Rows from block 4 of the image encoder, named by matrix and row number. Rows with one number belong to one neuron. Each number is 128 + 24 x the weight over its row's rms, rounded and kept within 0 to 255. All counts start at 0. Numbers have three digits each. After the name is the row's rms in percent of the matrix's.
# fc1: MLP up (encoder.blocks.4.mlp.fc1.weight, 512x128), inputs 0-63
# fc2: MLP down (encoder.blocks.4.mlp.fc2.weight, 128x512, transposed), outputs 0-63
fc1.183 115:061140091106110120125094137135145132115106094116147098175130106157106131131146132122124071094102060147140109112126142120139144094139125125103146125177169138151155101109144147111095161113125140
fc2.183 117:131153112149145093140135120152102151167131159109124169138148086164132102162125175087147148093122121119169113074133158103154133100140075171119109101117149108154153160149089100099084145139134127
fc1.184 096:147092180134192098130122093119087119108135121133139095088116152173113123092149123109091100168101143148161125090138131118106088101174113089144137122142083119123146151120133170125122104137128101
fc2.184 089:100169115130159135163122132117095125137155125173193134095120178120103117163147155095112111142125164132141096109111085147091100158180118155163158118122101174106161123085130144134134131168132128
fc1.185 105:092105089130128137187122159140150153106127096136141125114125139121178110123111121119147123141114104162104085116161067134145096129123109132098129130141113115122151128136132121091126082097156127
fc2.185 102:171164118173144118108176124118169143152148159140134143154111141085128132148124127138128129126098103133109138139152128143070105125131109162139083150140138130117129157080169153105082102104107097
fc1.186 099:142133145100122154186179149162099141111146146121146126103153127102113143102139143152158114164135163154092111124126156137135142189108140127122122137143140169122195129162134100147165117112111148
fc2.186 102:130163116182106133145108131126156131125129097102153140128168099087177161099148163133168144147120163132165125120118137106095095088146142143117131117118129145101119143095099136125174114131113123
fc1.187 095:115138097176134146124132115107125127147104097182201135123140154129118125137092122103131119135165156150146142111114098107148121102133104100134077118089152113157075150109122078118138136131061116
fc2.187 098:129127135131123098120142126132158152145112112158134110130153110158112152112101117172092120151108111119167171104143151095157100157123127128099108098130130140102122105110166164096077158070146128
fc1.188 101:129117096154133105124097131159090138132153108177133149114121135116122140119167135120136142125131120091099136130125156117150156114125132109159163157130102082160161176149117094102076115122115133
fc2.188 110:120108155103117139159140109187085114112125141138127121129130124143150176083157113126123105135135131150132102134110099141120170116132183156107116173121099134164106130093138069119095158158108152
fc1.189 107:117168101148099157125115155127173147118098110129086139139177124110147115137117099145108113115143074168113144127122133128132107101134146111151082098123117160111137138147153121109130155054126083
fc2.189 105:128103113121123148114147112077155127131171161102107144142107181117164135079135127146143090130110137096120126132093108126108112190115166150108106128116137142091149097142105109172118138143130108
fc1.190 106:123127115099205149150142139109161065146138093115170126122141137143121118051101110129135106118126132139105117124129131150129144108110096123157123179126151116130127131109117157159167131140091138
fc2.190 102:114130124124148152107092127150128196100136151163117138171109133101102110195150132105110147115147116150126148143083120131119105139159100110102125115139123144150105138139169136116138140132093170
fc1.191 096:084141133125162167128139149116168077156143105149175115184137138123102133106176110157157100128153127094146133123100140108123140122127170135131111150144116141118098133141146123171088153096102133
fc2.191 100:141149150131111156131098151146129136156169130181129146138107145108113108116099112152102118093098102097123087104142165147129147109099124110141141124110161117153120107126133103141123133077107127
fc1.192 110:098109142101121107098115121146128112138128098145102082115112142105137140131139068085129132116113168153127139159113115086134137158180155140152128128129114143123139124092087105118174137067129097
fc2.192 097:116159189121126120123124125081128114149107097104103117164115137144138118074140105149137151120177151159139147118140140114132120146125110142116118171096122132110123147114159139137082129110146139
fc1.193 101:127164141135125153103115161161111152106123126164115119174154114106145119140094137157125162117145100124127108092147120164143147198117153153156102174124129115132098127125164160125098116106154127
fc2.193 101:127143092144165142125137121166110144142142143121134145128092131110162117123115116132067085182127126150100111157138125142125125077139090128101119167102128123098121134110125090162138130171123131
fc1.194 134:155134093130171168113136101095124131147109132145109122124131116132101120107074131149179113153131076154149130118136127142140142098173136126145157134151063114123131102103114061107118148145123157
fc2.194 150:126104107101115167137139150165135073145175183151139126127088072152096138128124163187141120109100147109132123078132153145129111107110130105140129119158168103099140096173137141136141130114138130
fc1.195 084:144128141126131129148126136128099169143145161088114116128109108093144100132158145163128106098116174132109119172066130157109142135149056135110144089124101172143112170147130135129140181160128144
fc2.195 081:127098119145138120118119117148163136149158149131142165144078121134097131151118102089156155102126143112112068135123146166130124143143172105171147117116156129156150131117119121116158140136113073
fc1.196 094:132128105158096141155136134144145144157133105143124189110118128126154155140121124145158109100188143130114123114111103157164116152136140121105099112128136156082173120135126133162091149125111091
fc2.196 095:127107116119131142134115115143113088127123142154136127129155174117065142102146114107094185124124101094141082152122124097137134132140123070136171140136145114136118106106127138170155143162115073
fc1.197 115:168140103153154138109165112097142149104142085112093154109115085130099106079161113107145149102164145144146086130130125109121098102144161090157129112161171107078169139140128118092159139119152154
fc2.197 113:136140137138090121096094130102140135138140126131089128152133123123170125155159124109113141111093106099126161132090140160176156152116134132118091092116133070119144141115147112158139154164148137
fc1.198 110:099123094103155161144123121129118154144150115154099130162105101121106133142141148128061163157124152147116148112155133141148111146098132090162140156119096141155128089154181118151145119133138106
fc2.198 104:127103124118129115101129136106152110101100144058146122167133117130127112186129134117148122123134127099133123101130140117109146097126146163117129146182170177102130096101141123112149095153163137
fc1.199 080:132160109138124168160141129177112143143088157122132127136160131084107121144116155102139103136129110134132160140094150148105080123144119175158149112149111132120139120154121136145113099061103107
fc2.199 080:094139159112123163138120134151138161115176088098093114139112122114093141057139117162150129116125104159144135167137082113177135127110140151104100131144141171104132078087117156133145124111104141
fc1.200 103:097111096141101118145107142132130089155142115116128096156143142126109145132133119102118115144114153120115145136130133136155121102152145136132127158101109112119152155135118122122112134128144156
fc2.200 105:108135117142197130143142150147094165129111099136103126127155106165099143158109132154164127102093158090141132119138134125123138129156153118099087154108082106158140129116144094135073156126112110
fc1.201 094:136137155146070111099163081143111119115143120132132112134141114121110111136118101175075110114131133117160075087148118136115101176160161130138143136147131106141150099124109072124115149107127137
fc2.201 089:169098111113120156083143142087167155141110165162154186116144146095107105086100144135152121106112115122128110118130107176097173131114124124152135129132128080091156127128122097122100102096171129
fc1.202 100:111135139103079128088128120120118123092109142139063117136134131120120097157093135148145174125075103134133157153160090169120137078179122139143119133162116125161127133156151089162140130138134098
fc2.202 094:144145121149140133140110120159175160121152121143131150147121144115151159123102168107129123143145132132070152129126138149124066178101143167133103130099139087121150082136120130052145130138154127
fc1.203 094:153115099162118122156131116166120162088108113117106138130103160143091127118173148144136078159113127187133126107113101096099101130135115129098118160144169159150126103145153079139108128118131125
fc2.203 092:136087111130078101176148136101122103135127092155160112119098137121136118168134144121111098132122093153144101088104079126151153108129139088111160152143094121160142180122131081122124114146134102
fc1.204 106:151127133143147135146089114122144148148137103163099176150145127140106166158149119087132084141140101103143079135124134106144158122132087131123154109080133125126124100133097141124106121128078121
fc2.204 101:098085141130099116117114155116154094148101148105133111131127120094108083216141136153148166135126134140141136137182132090141127131158108146135102168127123131102145105086097121167095080094161142
fc1.205 119:136094106141124144130114107132113149098206094141137077141121125095119094144153126112131155132161167093147128147146128113127092082100144137131134134131194132109128149160133124129103123151169126
fc2.205 103:127132111149147116147093092166080118088105113115107118120116107100136100139180148139124126121140150138106136110121117148123110122108166106118130165105134162104097083123132147181130132148133180
fc1.206 096:147151119101119130160111144139124112138116109115127154151120130121149106119128111148146111122088131145105156098084179103152155125144133113097137157108065142145107144094117118125090139132116138
fc2.206 089:135163114074106115112126120133131116131128112140128136140170129109167108125116103101137181126143092128144079137096124094143118185084136121156147155124126137157134079180122175137123172142126139
fc1.207 099:129148136168118135120137131107129119098153091084078125118127121124110133143127136136112123144086109126090164143135168164130124099159170106114143125101083096108125110128173095095179156140123116
fc2.207 098:138143124134100140118143126121139131100136147133131131146111105135098149054127117179144103110097144121127119122091106134102145129153138141120126135117136158091113081118121096114113153124120133
fc1.208 080:157177171123092165145174137144166120115123137109127103148139119107154142153134123129138149172142133112117130144120105093153133122164138128165163101141145137105128131086103119137099178148151122
fc2.208 084:083144117137116154107137128144119108152117149157100106113099107137140174164132126154110145146094143147135166143148114144124081140100114170125146114114143177134170127161116107153131159111122119
fc1.209 099:116156156113107151113148116169138118123110102129140111138121109169121101109137137139142093117121103128145125139195123131155153163144133130154120153109132148176162110114147176149116159137108129
fc2.209 112:066181161148179173075111151144117160095149149106147174104144086176163113146098151120095080098105151119106127126139096116126157116112108104128116118108125137150137093140120120131112080164104110
fc1.210 105:168128152121123156121100116103125104138108182108090122142134101147164117133131111132148124135150124122101130089142080111098125096137164084112148144151172129142131105114127143161128114078111093
fc2.210 111:109142172154126136104111144148118119140111102135178155115145167089098166108149156094111100117147110119126097126163134106111126159131128120130128155093107141114102180105117117121134168128118130
fc1.211 104:091159110135079123136095153121153106160147159170127121184110142084131118137147135127137117142103141129147156155124156107119165133129164157133116125115083097156136158099117146097120124103133136
fc2.211 114:156121125110135127123134154162120163136144083119119095154096138114126190134095094077169133129113155116151126150128151127085179082121131165126136142129104110125126106106148116135103151155130129
fc1.212 098:142102119153119098157119132129124099156094164151097171172150147152135123130137094148138174126123155109102129128066087128088143119126121153157121145118132133126139151140136159129185137131081150
fc2.212 097:110074137140108124129143142150141127120107101142163114139079107134112109136152136164090124150164128138125117149116133142060172157135144079140097097195113113147134163094123158106108129150128144
fc1.213 086:160166162176115121109126112100135086163125146122097114155139111081073138106139171153151156080103142139154162180160135142116133122167121098143108094135132115129127102164120132121129094143167164
fc2.213 085:135120142081132123081138156163152158146133172134126144128114051135103126104145139109125143147133145136096109135124137134167125132145123146076123087144159128137122163129156186129148114164141131
fc1.214 101:108131126139082146148149141081130152187130166094068112131150092159133111084121110160143122110165105128168146118122172144135137143098093132155100125101125105134178118121066135133105117133126098
fc2.214 108:152141125107154129124139157158136098081095145149126161123126079132142141069148113161152118134106098119128142114116093111104124118130145133133155107112077110124168147111139130149137119108120112
fc1.215 097:053100122118143144148137108132086131139106169135133156107149174112147092152145120137136105165139140143102102096129077134134129160126132152158141114129165135119143109153102132172114122127133117
fc2.215 087:125103137151157124103082072147155125152138154136146140112138127133119146118094098160166092101130149175131128108134142117133098126116096116123182115118112111122139105101141140056176134118138155
fc1.216 103:120167127167125107156112119073166132074146114110103133112111115116160130131158131114084129138124112112134097151147114116121112091094117165144185103174069134116119108195102117120120126135112129
fc2.216 111:107161123096143149169127161168134139134111110147118099118104143113143115128153140162095116132143131108141145173128134142121115154121155134120129128096079144131119124122118161146155096140141142
fc1.217 113:079180144118094018138085140125138111139159133131104110148114157157133136135106113114154133122124086170138118123110090156149122149147153138109162100122102157140151131122121147126158126121156178
fc2.217 115:124145141138057124129119137171125152135148133129104113148126120134136129149156095153163116107103109112095177134075165087143172139145171152119144098147187124143143094146165100142144171128124158
fc1.218 106:177113117131126128154096139123131147104131158147104137133119099120124134154145085115139088115152136111153196105137123084120125133168140133105126071128115156144162151177145141130088119120104123
fc2.218 098:133132141158146116102095118111092103148150106115156133086138099135177144174121147109148146148144156108146125146131130134126116150114164146109125132104132115116135114116142160121111107132092118
fc1.219 092:122135082072154142128128069070151088125145107126116144102132154189069083105131112125139126079120129096130143157130124151133123166168133106128187156099147163107140105113121116125150120159120114
fc2.219 086:130167145184131111109081146094136143134076140107120115078159151101083105169119125122124131119146165107157140110144127135153090098167111158159142080141150123144124136133142169122147118165133140
fc1.220 106:174125159127120137080080158183139182083138070127149132114134163180131097135123136091087172147117143130146121116122106112127137111161142159157100133113075114124134140155135119134145082139130126
fc2.220 112:144145095155082132100141110167093137092119112123104140116124135173086143167120136117101110129107144117117088132138108108161111151115132129122143082112081139082129101122113144136148110102105107
fc1.221 094:163133147102127164176122171133090105128123164120101131137147123138148129137090077132090135088141097107150104118105128168130119112106118167122136163117150122111137118151151149114131126143126125
fc2.221 090:154091120086126168114169140148120126134091175076143175123130106116096170084107143123152132106143148162167094116129132128128150094152176122153119171157119134151154113103149125115152149155125130
fc1.222 093:090100118120173108184130102102102143093140163121091133176135133126128157079094129119122129152161126131124115131115116107125104172158178129130125126093140148154110109110110128131155178133116148
fc2.222 091:137101124130142090147156141083142165122168122123140123121117124122124120179162141086121086173165124167141124131125132104123117054137153112134125168097100099103195132131112145156119121143128149
fc1.223 115:155181115133168138113106134173171122105113132103126170100130120165122128160104164126142109132123111114129143103187135128116146139164128144110073134168102111095138123129118144133104133079224147
fc2.223 114:105144084111108119143149124093096118102160145161147102115165140131100112165099131113098127163130123144115120122107083084093111094141143142115133154151121144098100111137144092114120141124097131
fc1.224 103:092129132127155151147150140145137105119131162079151135132106141123119168133116139134125079118158109160139154144135165135132146074139123129125127110098098158104092106116173101110153129161153106
fc2.224 096:097133136150163126103104111083112110141166087105131117183105127132151066125149126098117155129137151142150121067138162123161108106156144160168124096104144146117126151126139156110115136148137155
fc1.225 094:114156140111151109139124134137098174126136123136141078099148125089118123139102152138084090115131166094112126124076134098160167120109134104135157123162102135139042123157093130167093131114094142
fc2.225 102:094104104147130146153087158136116130120145126107152115147108103127143144166102186127114141132132107130167180135069164141108148119093147133162144118122150090123077128162106119147080149104179116
fc1.226 093:097114132150095126172110127143144112127104117151129137094149109108116140119133073140126092085124154101162128101164135128082112136103213161138156123098172099142116093099119122109124125141094133
fc2.226 081:131129111079113111103145100103109085125121111095096110109075081135089129122168115139113108133156115142139140100163101114085129084143103149109122132116095077137101111137114130138143135156132133
fc1.227 109:109140118154120145153147122117116126096099162091130138122127149159108095172140113100137142114155079116116149131141163125129121174116133097135136161128107102136090132150131112151171088104120162
fc2.227 105:183105123140118148120135110116099147136110165171104108135134106163098138096107103166127123093152104090110122124150103160139179119147067140120129131120149125155111069148119138126150102154135093
fc1.228 109:127192128139125134095132116130145157093114175079149138077116095170128126153130101135120149172098132087111090105125118136120126149134105128120150123112120141143118151125073185083117103130122115
fc2.228 102:146141106110122170139109123141132141137148129113098139141156091186140159108088128109102188119163117127113107151151132148113117110109072130162146137150137125157130134148111144122099131164135090
fc1.229 107:090158184127107127101132135178142144150128106112149122122167112097114096134136096120109080121134137099102136165126093090103101098104147133134089145138150132104130131143149157144081114125137133
fc2.229 114:120113131106114115107124149132153055130109128143146142162118130144153114193089106116109154152156158116109153109154114124137118127113141121126121098149115099152159146118104133110105166079106140
fc1.230 107:117159110119148122111137131152131155166047129157094131127126140103123124082162132128121136115112135138132079126201104145107155112129155169088129119146117104122107138167056107121099140132114100
fc2.230 105:129147085104122155143086095111103102089153093129131124105142146137135123137115115125167135117128073173154110189117164110167126099105122137084119131100143153132156125143117098109170123137108120
fc1.231 097:145121132116148136142147135167125141143170129178175087096145155115195133145124127119110150127102107113118138127141142122158099117084160082136112114122141102138160169182138118171099179140107141
fc2.231 109:148123128139167097159134133137105148164118169106151116121120122116113195171114150141133138127113190067131127126134143153156109119139139143093123113120142104145133138109094150109155071166096109
fc1.232 087:118161146133125146146126139087110144160119133118096098096137111093173106113185122162149086166097118121114142104107126114169141147057119111122144127130139150107128134128130128116129128122177122
fc2.232 106:131125121150135148135103149124148129121146096142150144094120170079073192121124171092157130142129125125139143114086110100137169160087113123101138085108156154167146138142161112107143160096127121
fc1.233 084:106146099163078166132178124100123112156052115127135114149113117126141125137171096140136103119139110115134158110088140112113116123116121131140074159118148177114130107129123128117133125190143094
fc2.233 090:091124130122101130109126096062138107129111109121112121088142149148129111114122089174111081088162113150166105081108101155163109148110150151138142156126130153119075098115106161132144153149132115
fc1.234 105:111113138131116112136137135175083119103151127138126152122115138112130148164110111120115105116073132162123160117128121144119136117096111114108081089119148153100121093166134134128108102133177170
fc2.234 101:137117170158148140122078135132139116092109171119130111160146089109103125158116144127143147139134121092140141143084073151129080073118090101137137114116129164161131131110127136116090153119155129
fc1.235 099:128114126119116134119168119143163137128166152138147125118107128147135137144166102130141111131137117143147113090066150147117107172128149126150120116136138151146141114141081139132145127124098170
fc2.235 093:145153100137133119161135112106064125140137134136167141147129129120118125055091121146137122153067162108106137121095139108170194100130134108107149098105137140142134150072132084132106102118066141
fc1.236 101:159105150131138160115125136135141150063090121132166112126120148104129165084143128106127149132130159146138155111165110134105169121102137148075126118114172142138121171069074145116104156116129165
fc2.236 107:146087113089141155139135104152107139157156112152126116137149136158154117162124183148158154154118082136148117127146162149185125094155121122093117119143159087133140097122124132149121118184137133
fc1.237 101:118105102147106107140158110195177086091102129120096139116097131108098103128138166120201127096108102103182097115119143109154124160120146114157155140115108143141115148126109108116115129100104132
fc2.237 096:119093178136162139156147105146109141103126114166111128102201109156131140152149128110157100113127140145092146135126146162141178091099161132114105144115148137144108090143095098099141116169117093
fc1.238 082:119150126159157136117143119130123134129129118109118133146176110137103170081124161098121117085167104115147160103089148108123122174140146165136114100149127083118122101171123138164113132094120173
fc2.238 083:111134169098137140164146134142143139120107141145148144125132149162097082113162141090121107133148122134136108159109118112112093127137098147128141123090173167116157175126103101107114080143127144
fc1.239 111:131134170169121111136120121123139110154140124130128110126160109123098137128124078175120132135115123116125048109101133116120137100115162129110136146117138148092110109101177122101118111107131116
fc2.239 117:162094115155125127108127148126097129120126066137171124154138156122124122111123131157103124146055131169141102136124129106120138148123082125140097136116096155142119154169172092138166173157168089
fc1.240 088:157170123109112134130115107123159148132098084134072151096163170134102121145127143141135143117119138141122097099126133164142117061133162139168127158115140114102142124090115144139134172151117128
fc2.240 093:097116131116105157155149133127131133137099151152110125131120115126163129128125135107108131089111123137142145093151129157149131119184137126113142099147115128107118104103101079092155125132145126
fc1.241 108:109142190100141087138147117097107126153174114102117094130160160160125102131143135165125119119154079118096106108114104091130153136142166164133098144126151117138123113161158146135151105129118144
fc2.241 102:135101115135107081159176135099151084123141105090156141160102123175135104183171095145095130118117140148119138124095133146156125156123117144099126183155102146094169137147120095105139130164139173
fc1.242 115:105184119143161167133197139139159132110100097115161109153155157122135170142124146065104126109112099161087151128137124133152123125127143119154141156163108155136144118116131116133131116164163160
fc2.242 116:110143137147128154131143104160157116135089135096105136131103145083162112131138096115146104124142107166093129113122142175117150134093112123145138096145161143151075131151131182152147161143128135
fc1.243 105:121136127148158146147118114119129144067144119132143189174148130129114143100135140089113106139146133120123096151110133073159114194140185091134097145154136144104084135146135145112151106114121129
fc2.243 096:126089129124113110116136098097128161144152089128124103108078133099120124159099122128098094119176091117157125132137153140123146108153112116094095133172092156129104148085118169140172099146130112
fc1.244 097:138100131114094126152172125156101097134112129170181103145110131147134128111080124112073143137145105125118129112082083121110155149115134154115138145128143152159082108130130156120126054117155122
fc2.244 099:145108124126167165121145110098121105066161104103136088136116116155161083099172139121116163103150131143105133092128117106179122082111152144092085148147171125179108143139121169133088135148141133
fc1.245 095:114141132173169096121148198180136086134113138142098175139140098106136118141153139148097159153113098104151137157152142149150134132141146110137139112107126122129116148133108149130139109111120126
fc2.245 094:143128129141160130112146085115120159097126148158151107159151078169131111076134110095161123133164100126137138137141103123139126177077135171096123113136129151129079126101181090126103126115161115
fc1.246 095:118128072153162142158135134098091135108145099156115111106161107130141113110118099110145127085148156150115108097092139136167109100131153162152116111115186114151091085115059125139116118118154124
fc2.246 090:089185181132128096106112135125110161106152099094180140135105141111145158135087097153098109130144110138094140118139164105142099166121151138142120083119086120136137099143178138128126130111126154
fc1.247 113:063123144126125172145200120140113134101090104119178117141155108107117131140140098113116134149112118143099153148139094131119137111120093109148154120148151145129144093109145128133142145094104127
fc2.247 106:123125111166132173118135117173098131146144105125094121147135087097105107106133118167145132106153118131162123113121082090112168116166142141138085106141157109081127063178132171121117092134085178
fc1.248 097:113109161109150118145133119110106108136144136138107175156119148123153132083151134130138113137167132085125129115121106127120113060113137094114076139123156160112100174143101170111076107151098119
fc2.248 098:087131099154122126159168139122151155116138110152143171136126136129151142142160128079120136103136082123168120126085166149147108144121143132128159130082129124098071141092147120122102145132098126
fc1.249 098:173100117145109082170111136094123095134137158117128114115136170162087132114118119132086166133136151115162137133128103118115139137083136134128110115105054089136154103164131132124158155104126166
fc2.249 102:151074111123161116113144149164147113104173099135134098119109149112114093131094077100140140132146086141130168140142123121154173083100175115148138148145119158116131154141154117137168107142133096
fc1.250 108:151157069100129130135106104134143138142105140109091101105146159153156126076189106126140146100123103076111100140149111152151125100157145171143150144159119168101123080119120128138103137132158144
fc2.250 102:124122135112102092119135170114085101125093153081101163123155096076125086192116132131149120085158153129153108133170130137128153105133137135115113146101099107113152107118178143097202146144116131
fc1.251 098:106154178135131136123123146140198123151133121143144131137113087157075124083106132089100111105112122175141163125117137144099118120091111154179095098125109126118087110151149143121128099111169125
fc2.251 096:150144110095109129104143113148136112093133169159138155163131145098070158156135151119112110140144161085111149130110130084141126156107120167086155149139087111189091128104142066116107104114129156
fc1.252 108:117074116118130128133127155136123142123134113146123114166170151121156104181097120094123118122077128118120178113120153132138146178115153129126117159133146136097098095160092159141126124130125132
fc2.252 107:173161071121144089113085122129102146141108148189139084170136130148155143138137130128151115140161154123141152105163127145153124123118135138112156128124139121119116167098135149133085107122179199
fc1.253 105:177131123139127125125122113084131083132150101097142156089114117088102118131125091107169109120137123120139161147114134128150121116127137160141139119113113094136113073143165137135115125125179095
fc2.253 099:093086091173136110080128108085145107146132131129123168149104132079072138127107079118115128135106137086098096127109133081129144134105117162111055113135151136125159149109139165108144142149073135
fc1.254 092:136111140057100149126098121147110110090135151090124113126128091106161114125131148158107145135132136151111140096126125096134128123107111112148111132106148148139143102113117099149117150145105087
fc2.254 101:135139149138092106151127127103135119159150133115122104134128131166139188119119143103173120103113152159155069126118134139128110121134095121117126137134130109145139117099099126116092133093154129
fc1.255 087:158092148101142151105076120171156109097142114135146125131113087185118129131160137095169137137108116076139158117120127111159121147188140091146132139111117146128077126133112146110125159135106096
fc2.255 085:120115136180119119137179138152122137184135138122145104147144149152153148168116080126139128166170159079109120134102106187096116088148131129108155113144149134113148102100096109131116130146144122
fc1.256 085:154165156139125141095131108131139097145102112107148144115140125186111125149171143110142150114136115176137142131192137152168106127139161161143119124116093142107138100127172093119128165113109098
fc2.256 087:080126119146128133154096096089099130114158133143190131135130112103069157086098083141170149104119105138115129088130126143126140136141158138118139124138112152110085136097139126137091176142150116
fc1.257 095:131096125129093176149119113114150118111124112119170120106164151127120138103126164112108159150118125104118132122101102162164136152139102076118166118102167104149117131075113114146149118135088181
fc2.257 095:146136112146181114128148166129125101094160081141116077167120134145150115128117131149111132129122090130148173127112126167145128064163129125156115099157140134131130149148191158127107134138112132
fc1.258 088:164129122117106126191103153116133155070108099112150129151145150110088178157101136126160107161139094113114102105136117149147106160142131136131140141140089161132155109155128174151082133205130134
fc2.258 093:131134084113148147127134128127105123139069080106164112111111141152083141177149134097094166153091118134126133125140084121121164140144121110098159109141134146105135135110131093123142107133120162
fc1.259 095:128155116122151156089138149143109133109109121082155134104114103102097162098124145092149125125130125157134135104110112095166121111121105126157093069186161130127140180133096115132136111128174123
fc2.259 095:121144147099135132120099145157093119083166127160115161136146121116111162111151086098120161157153120141136086162167133081118163135087133092153096122104101116117132160142132096130114119128137167
fc1.260 090:132161119100123146150154082192117145184103116087148135112093154167115140131074112109112120127099130087144141121133136123156119145156150116124109118100128124119072143106091118143167140162148141
fc2.260 092:154127090158130147105174136055140173117134098117139110172086142167142134097102132141133158152146072104121161134118124105097108171145096075112089126141121150098138125130112136131135138139118174
fc1.261 094:121164156169115080153188114139119130078182103057093113168130152121155144123116135123147151099110134127135145113104136137112090120103122115118070183126167125111102142115136144126114121133150130
fc2.261 089:118118135111128131118113130138105137098162141120118128099129128179114137179123127158156106159125125123155093143131182131125089167108104137158101128170131123116156180133135162149138169147117102
fc1.262 095:104129159131112135150157100154137098120143140146165125149142142130141135086124113127134144163187106111142132147105105136086103045158147154123127106114165139127121113080122148148113168095133157
fc2.262 091:128149114142169141109104206151117128141158095145146086153121147134179148097146097137117132173139143165127143097146139090145103112133102135110115181093109110110114171128141116133144092106116144
fc1.263 093:122108139150098145136126093152112085139132117098154138137106108145108138126114123135156130110119112136154158092122069151150150134117128170149147128141112128142099098126122145137097171185110134
fc2.263 095:133098123096122130185156118117142122099094105176147159099130147117114075138093116097140129156142166127140110113121139131119102094101111119136163097128123084127146101167134107110128080121133147
fc1.264 093:140140166115133143160166094098123122095129120090146106122145142119128123140163109123109114127141160146152149145130156088124086103087175085125102134121105140101118084111134153120094113122107137
fc2.264 089:104104078185107073152137110123160131121094106138126128164092115095107138179162096114085116105132111121158112120141144136126122167119184127130105141116153134114108079154150134132118117122109113
fc1.265 080:129142129159123115116159154115140117132129080123171118122126127113180137110117144089123121123147134141163086114141167132115069097077159137153149096158117124110154180100133112119140168135177157
fc2.265 086:139100130129111096166143118119118102155112105107109133154155161089141145119144121104157098136074133103139154138145112147094098157119131099121160142128137127117139148150098137108084131121114113
fc1.266 093:154158149169098146142112145132188129148125139140149126149116150162147135119142154137128138104139162119153142087145135131136141117139139155102117121141139088101106117132132116088132116129118128
fc2.266 098:089130125082114127179146139129108151144160122137118118107137125112186161130133132085136092128151139120090143163155110125118128101133171127142109132130098091128129150151120155140173088123116117
fc1.267 101:155094106120139127103138112117141110120143097130155140145114131140165101134085171128132123099154144122140111175108110092165143138112104100173173109169144142129109088148125101135157116115150131
fc2.267 106:109160107163114174081121106120125131120126121152117115108127148116127131103108152121158108123167130106095119134114112138113087145093133097151112095122156081151173117128070156117105108123120123
fc1.268 100:116138104114122126134146166124106168115111151178092126118150108129142137126129126159130124134172153147098103112068125152121142154167144173123135137108123107104110113159118108108097105142108139
fc2.268 097:133118140159118132154107152112139133129150124113175161106094128118103171106168157153104143135147148150133094124143154115130135120121168097134135150118150109127125135148154167113133093172141091
fc1.269 113:096132139127061149155142127119121122134143126134103114169157112133134108107117146166142161166117120085104106100099136155143113131123143135136127118113106143128156116124109121140125117099084096
fc2.269 106:159131162148097123127091078126129171186113166095068113102144125142126116114140138129124129109115087122185138113104122121119123141128121123167137124153113115113110105130120124194163116140136087
fc1.270 102:092139183136132116112147117162117108094106143107127131164131145164139115153090090109121151127116095124118141137089117112101139135136113144069139089123120178152090153095136175131092132126151164
fc2.270 095:149163142107158149164112104126121144151133143139148135130100116132126134124114100124168134166135127119109158133076095127139103099098093126121149113151110107112110184130140094074127121177158082
fc1.271 100:127118141151168145112093097129150155130132138134108114142154147126107172098135099123159080147152162141131165128158105152167099157133136167151097113137092180138107181144103107097087107120108113
fc2.271 096:121123113149129120100122124121137157130141119122108124114118129106140117173105149088145148100098107128081094133177177108142126090177154104072138114093117153141140125132161108150100124122125154
fc1.272 102:163182145139126128130112147106124163100143130085154132111128134101116100134145106163124149149118170134131145141107128139130144117164121135157150133130087146143144067098127152067116111151096138
fc2.272 101:115113162101109131129085103091135152141156098114148135110121153177125122082075138122115152174148136130111115100155148152147113115174104134117112117142139146116131116134154103120121087157134130
fc1.273 094:121144090125128111131145122094071106121096089132142161121117150159092133107164102123097153134099106098147123114157122103115132154160143122161120107125097116121130111152192130051150082132121147
fc2.273 101:098092147093117164147152129114158169121096126128143156136140105102087163105081106079117096131200123138139141142136148122129118102141115137132120126164142135099121132137176148111086153125122106
fc1.274 098:156108175105132156137160108114123105081120107131126133136090139061138143127133092135146129136126137186178123108116095122108120124126152174134114122124121127138135133111173161121097159106123139
fc2.274 108:114159121121122132123143097110154131164101128145129101181129142154110146096133077113089162159119123157080141101162085106101159126127123131094105116152120131165144131109146117128099135109145149
fc1.275 087:102119134102146181150092079132136124091135125152148154113145102158096149105166127103108136101144166084125130131153170138111123158113123129066107128142121071152171140156110096187165108118127106
fc2.275 090:124117129129134101151144147107123107136141149134160164105165116143110109101165131102135138155109123130149121161147113126151099099179155117171097120155143129096139132120115106114125105131174105
fc1.276 099:119168125114143144150158124161119131144171111125126067145135114104125136131089100103132152169160092089121129121164081148156128144151150146118079111120131145149170100163131110135095145111118174
fc2.276 100:121114128135131139139130141181114130146157167077139122118077148105136118116150178156105127115118135116142124098112143156105122072088099122121117125176110127120132134097124049146103125115140090
fc1.277 095:124126127116123143124094140119081106128117050100138208133120124140099144122160140105126141112182124144141127102141126137105149129093090150097133109107134119092102130153092107114136136136158116
fc2.277 091:118095113106116094158100129110188149100086139085134087146110148120124119183120137117126129162108109142155134097114096108133106094151124128144140125116154162147080157132131149124119124110173149
fc1.278 116:176107095111125130129079117123109142189157081108144150132153129150140092114106156145161108119176120103108126105102100131169125086136127068084106130132133140148125088115112146123170097146109189
fc2.278 113:132145160129123063130144110130107110119131189135119109125138118108164154182165134156146126126137122114124126075139161134114132122072139118122100086133165165083129111158152142189088091096137176
fc1.279 110:119125148092138147101119128092112115117108143128119111099100124135109125144135122115080106148139117107128115167129114128143126163113099154122124123069175097120118136140122086091174102073095165
fc2.279 109:116086153131164118104169112127097150138128152137142125156109125105149113097128111152143135083127167090102153134160113124107132116110085117132134123153114102162151171067070135120116164136092099
fc1.280 109:124142139120109088113083145158117108153161133106090143134097125158114134122099160128152136142123121123167112166098111119162116163149124126128123128153156125161089145159108110134148128115136100
fc2.280 110:051124129192145141116140117128148144114157125072138114149137128110134129144111096111168129146158119137103147175121132129103162116130159110157125147133121114137115110150101134103153149124155109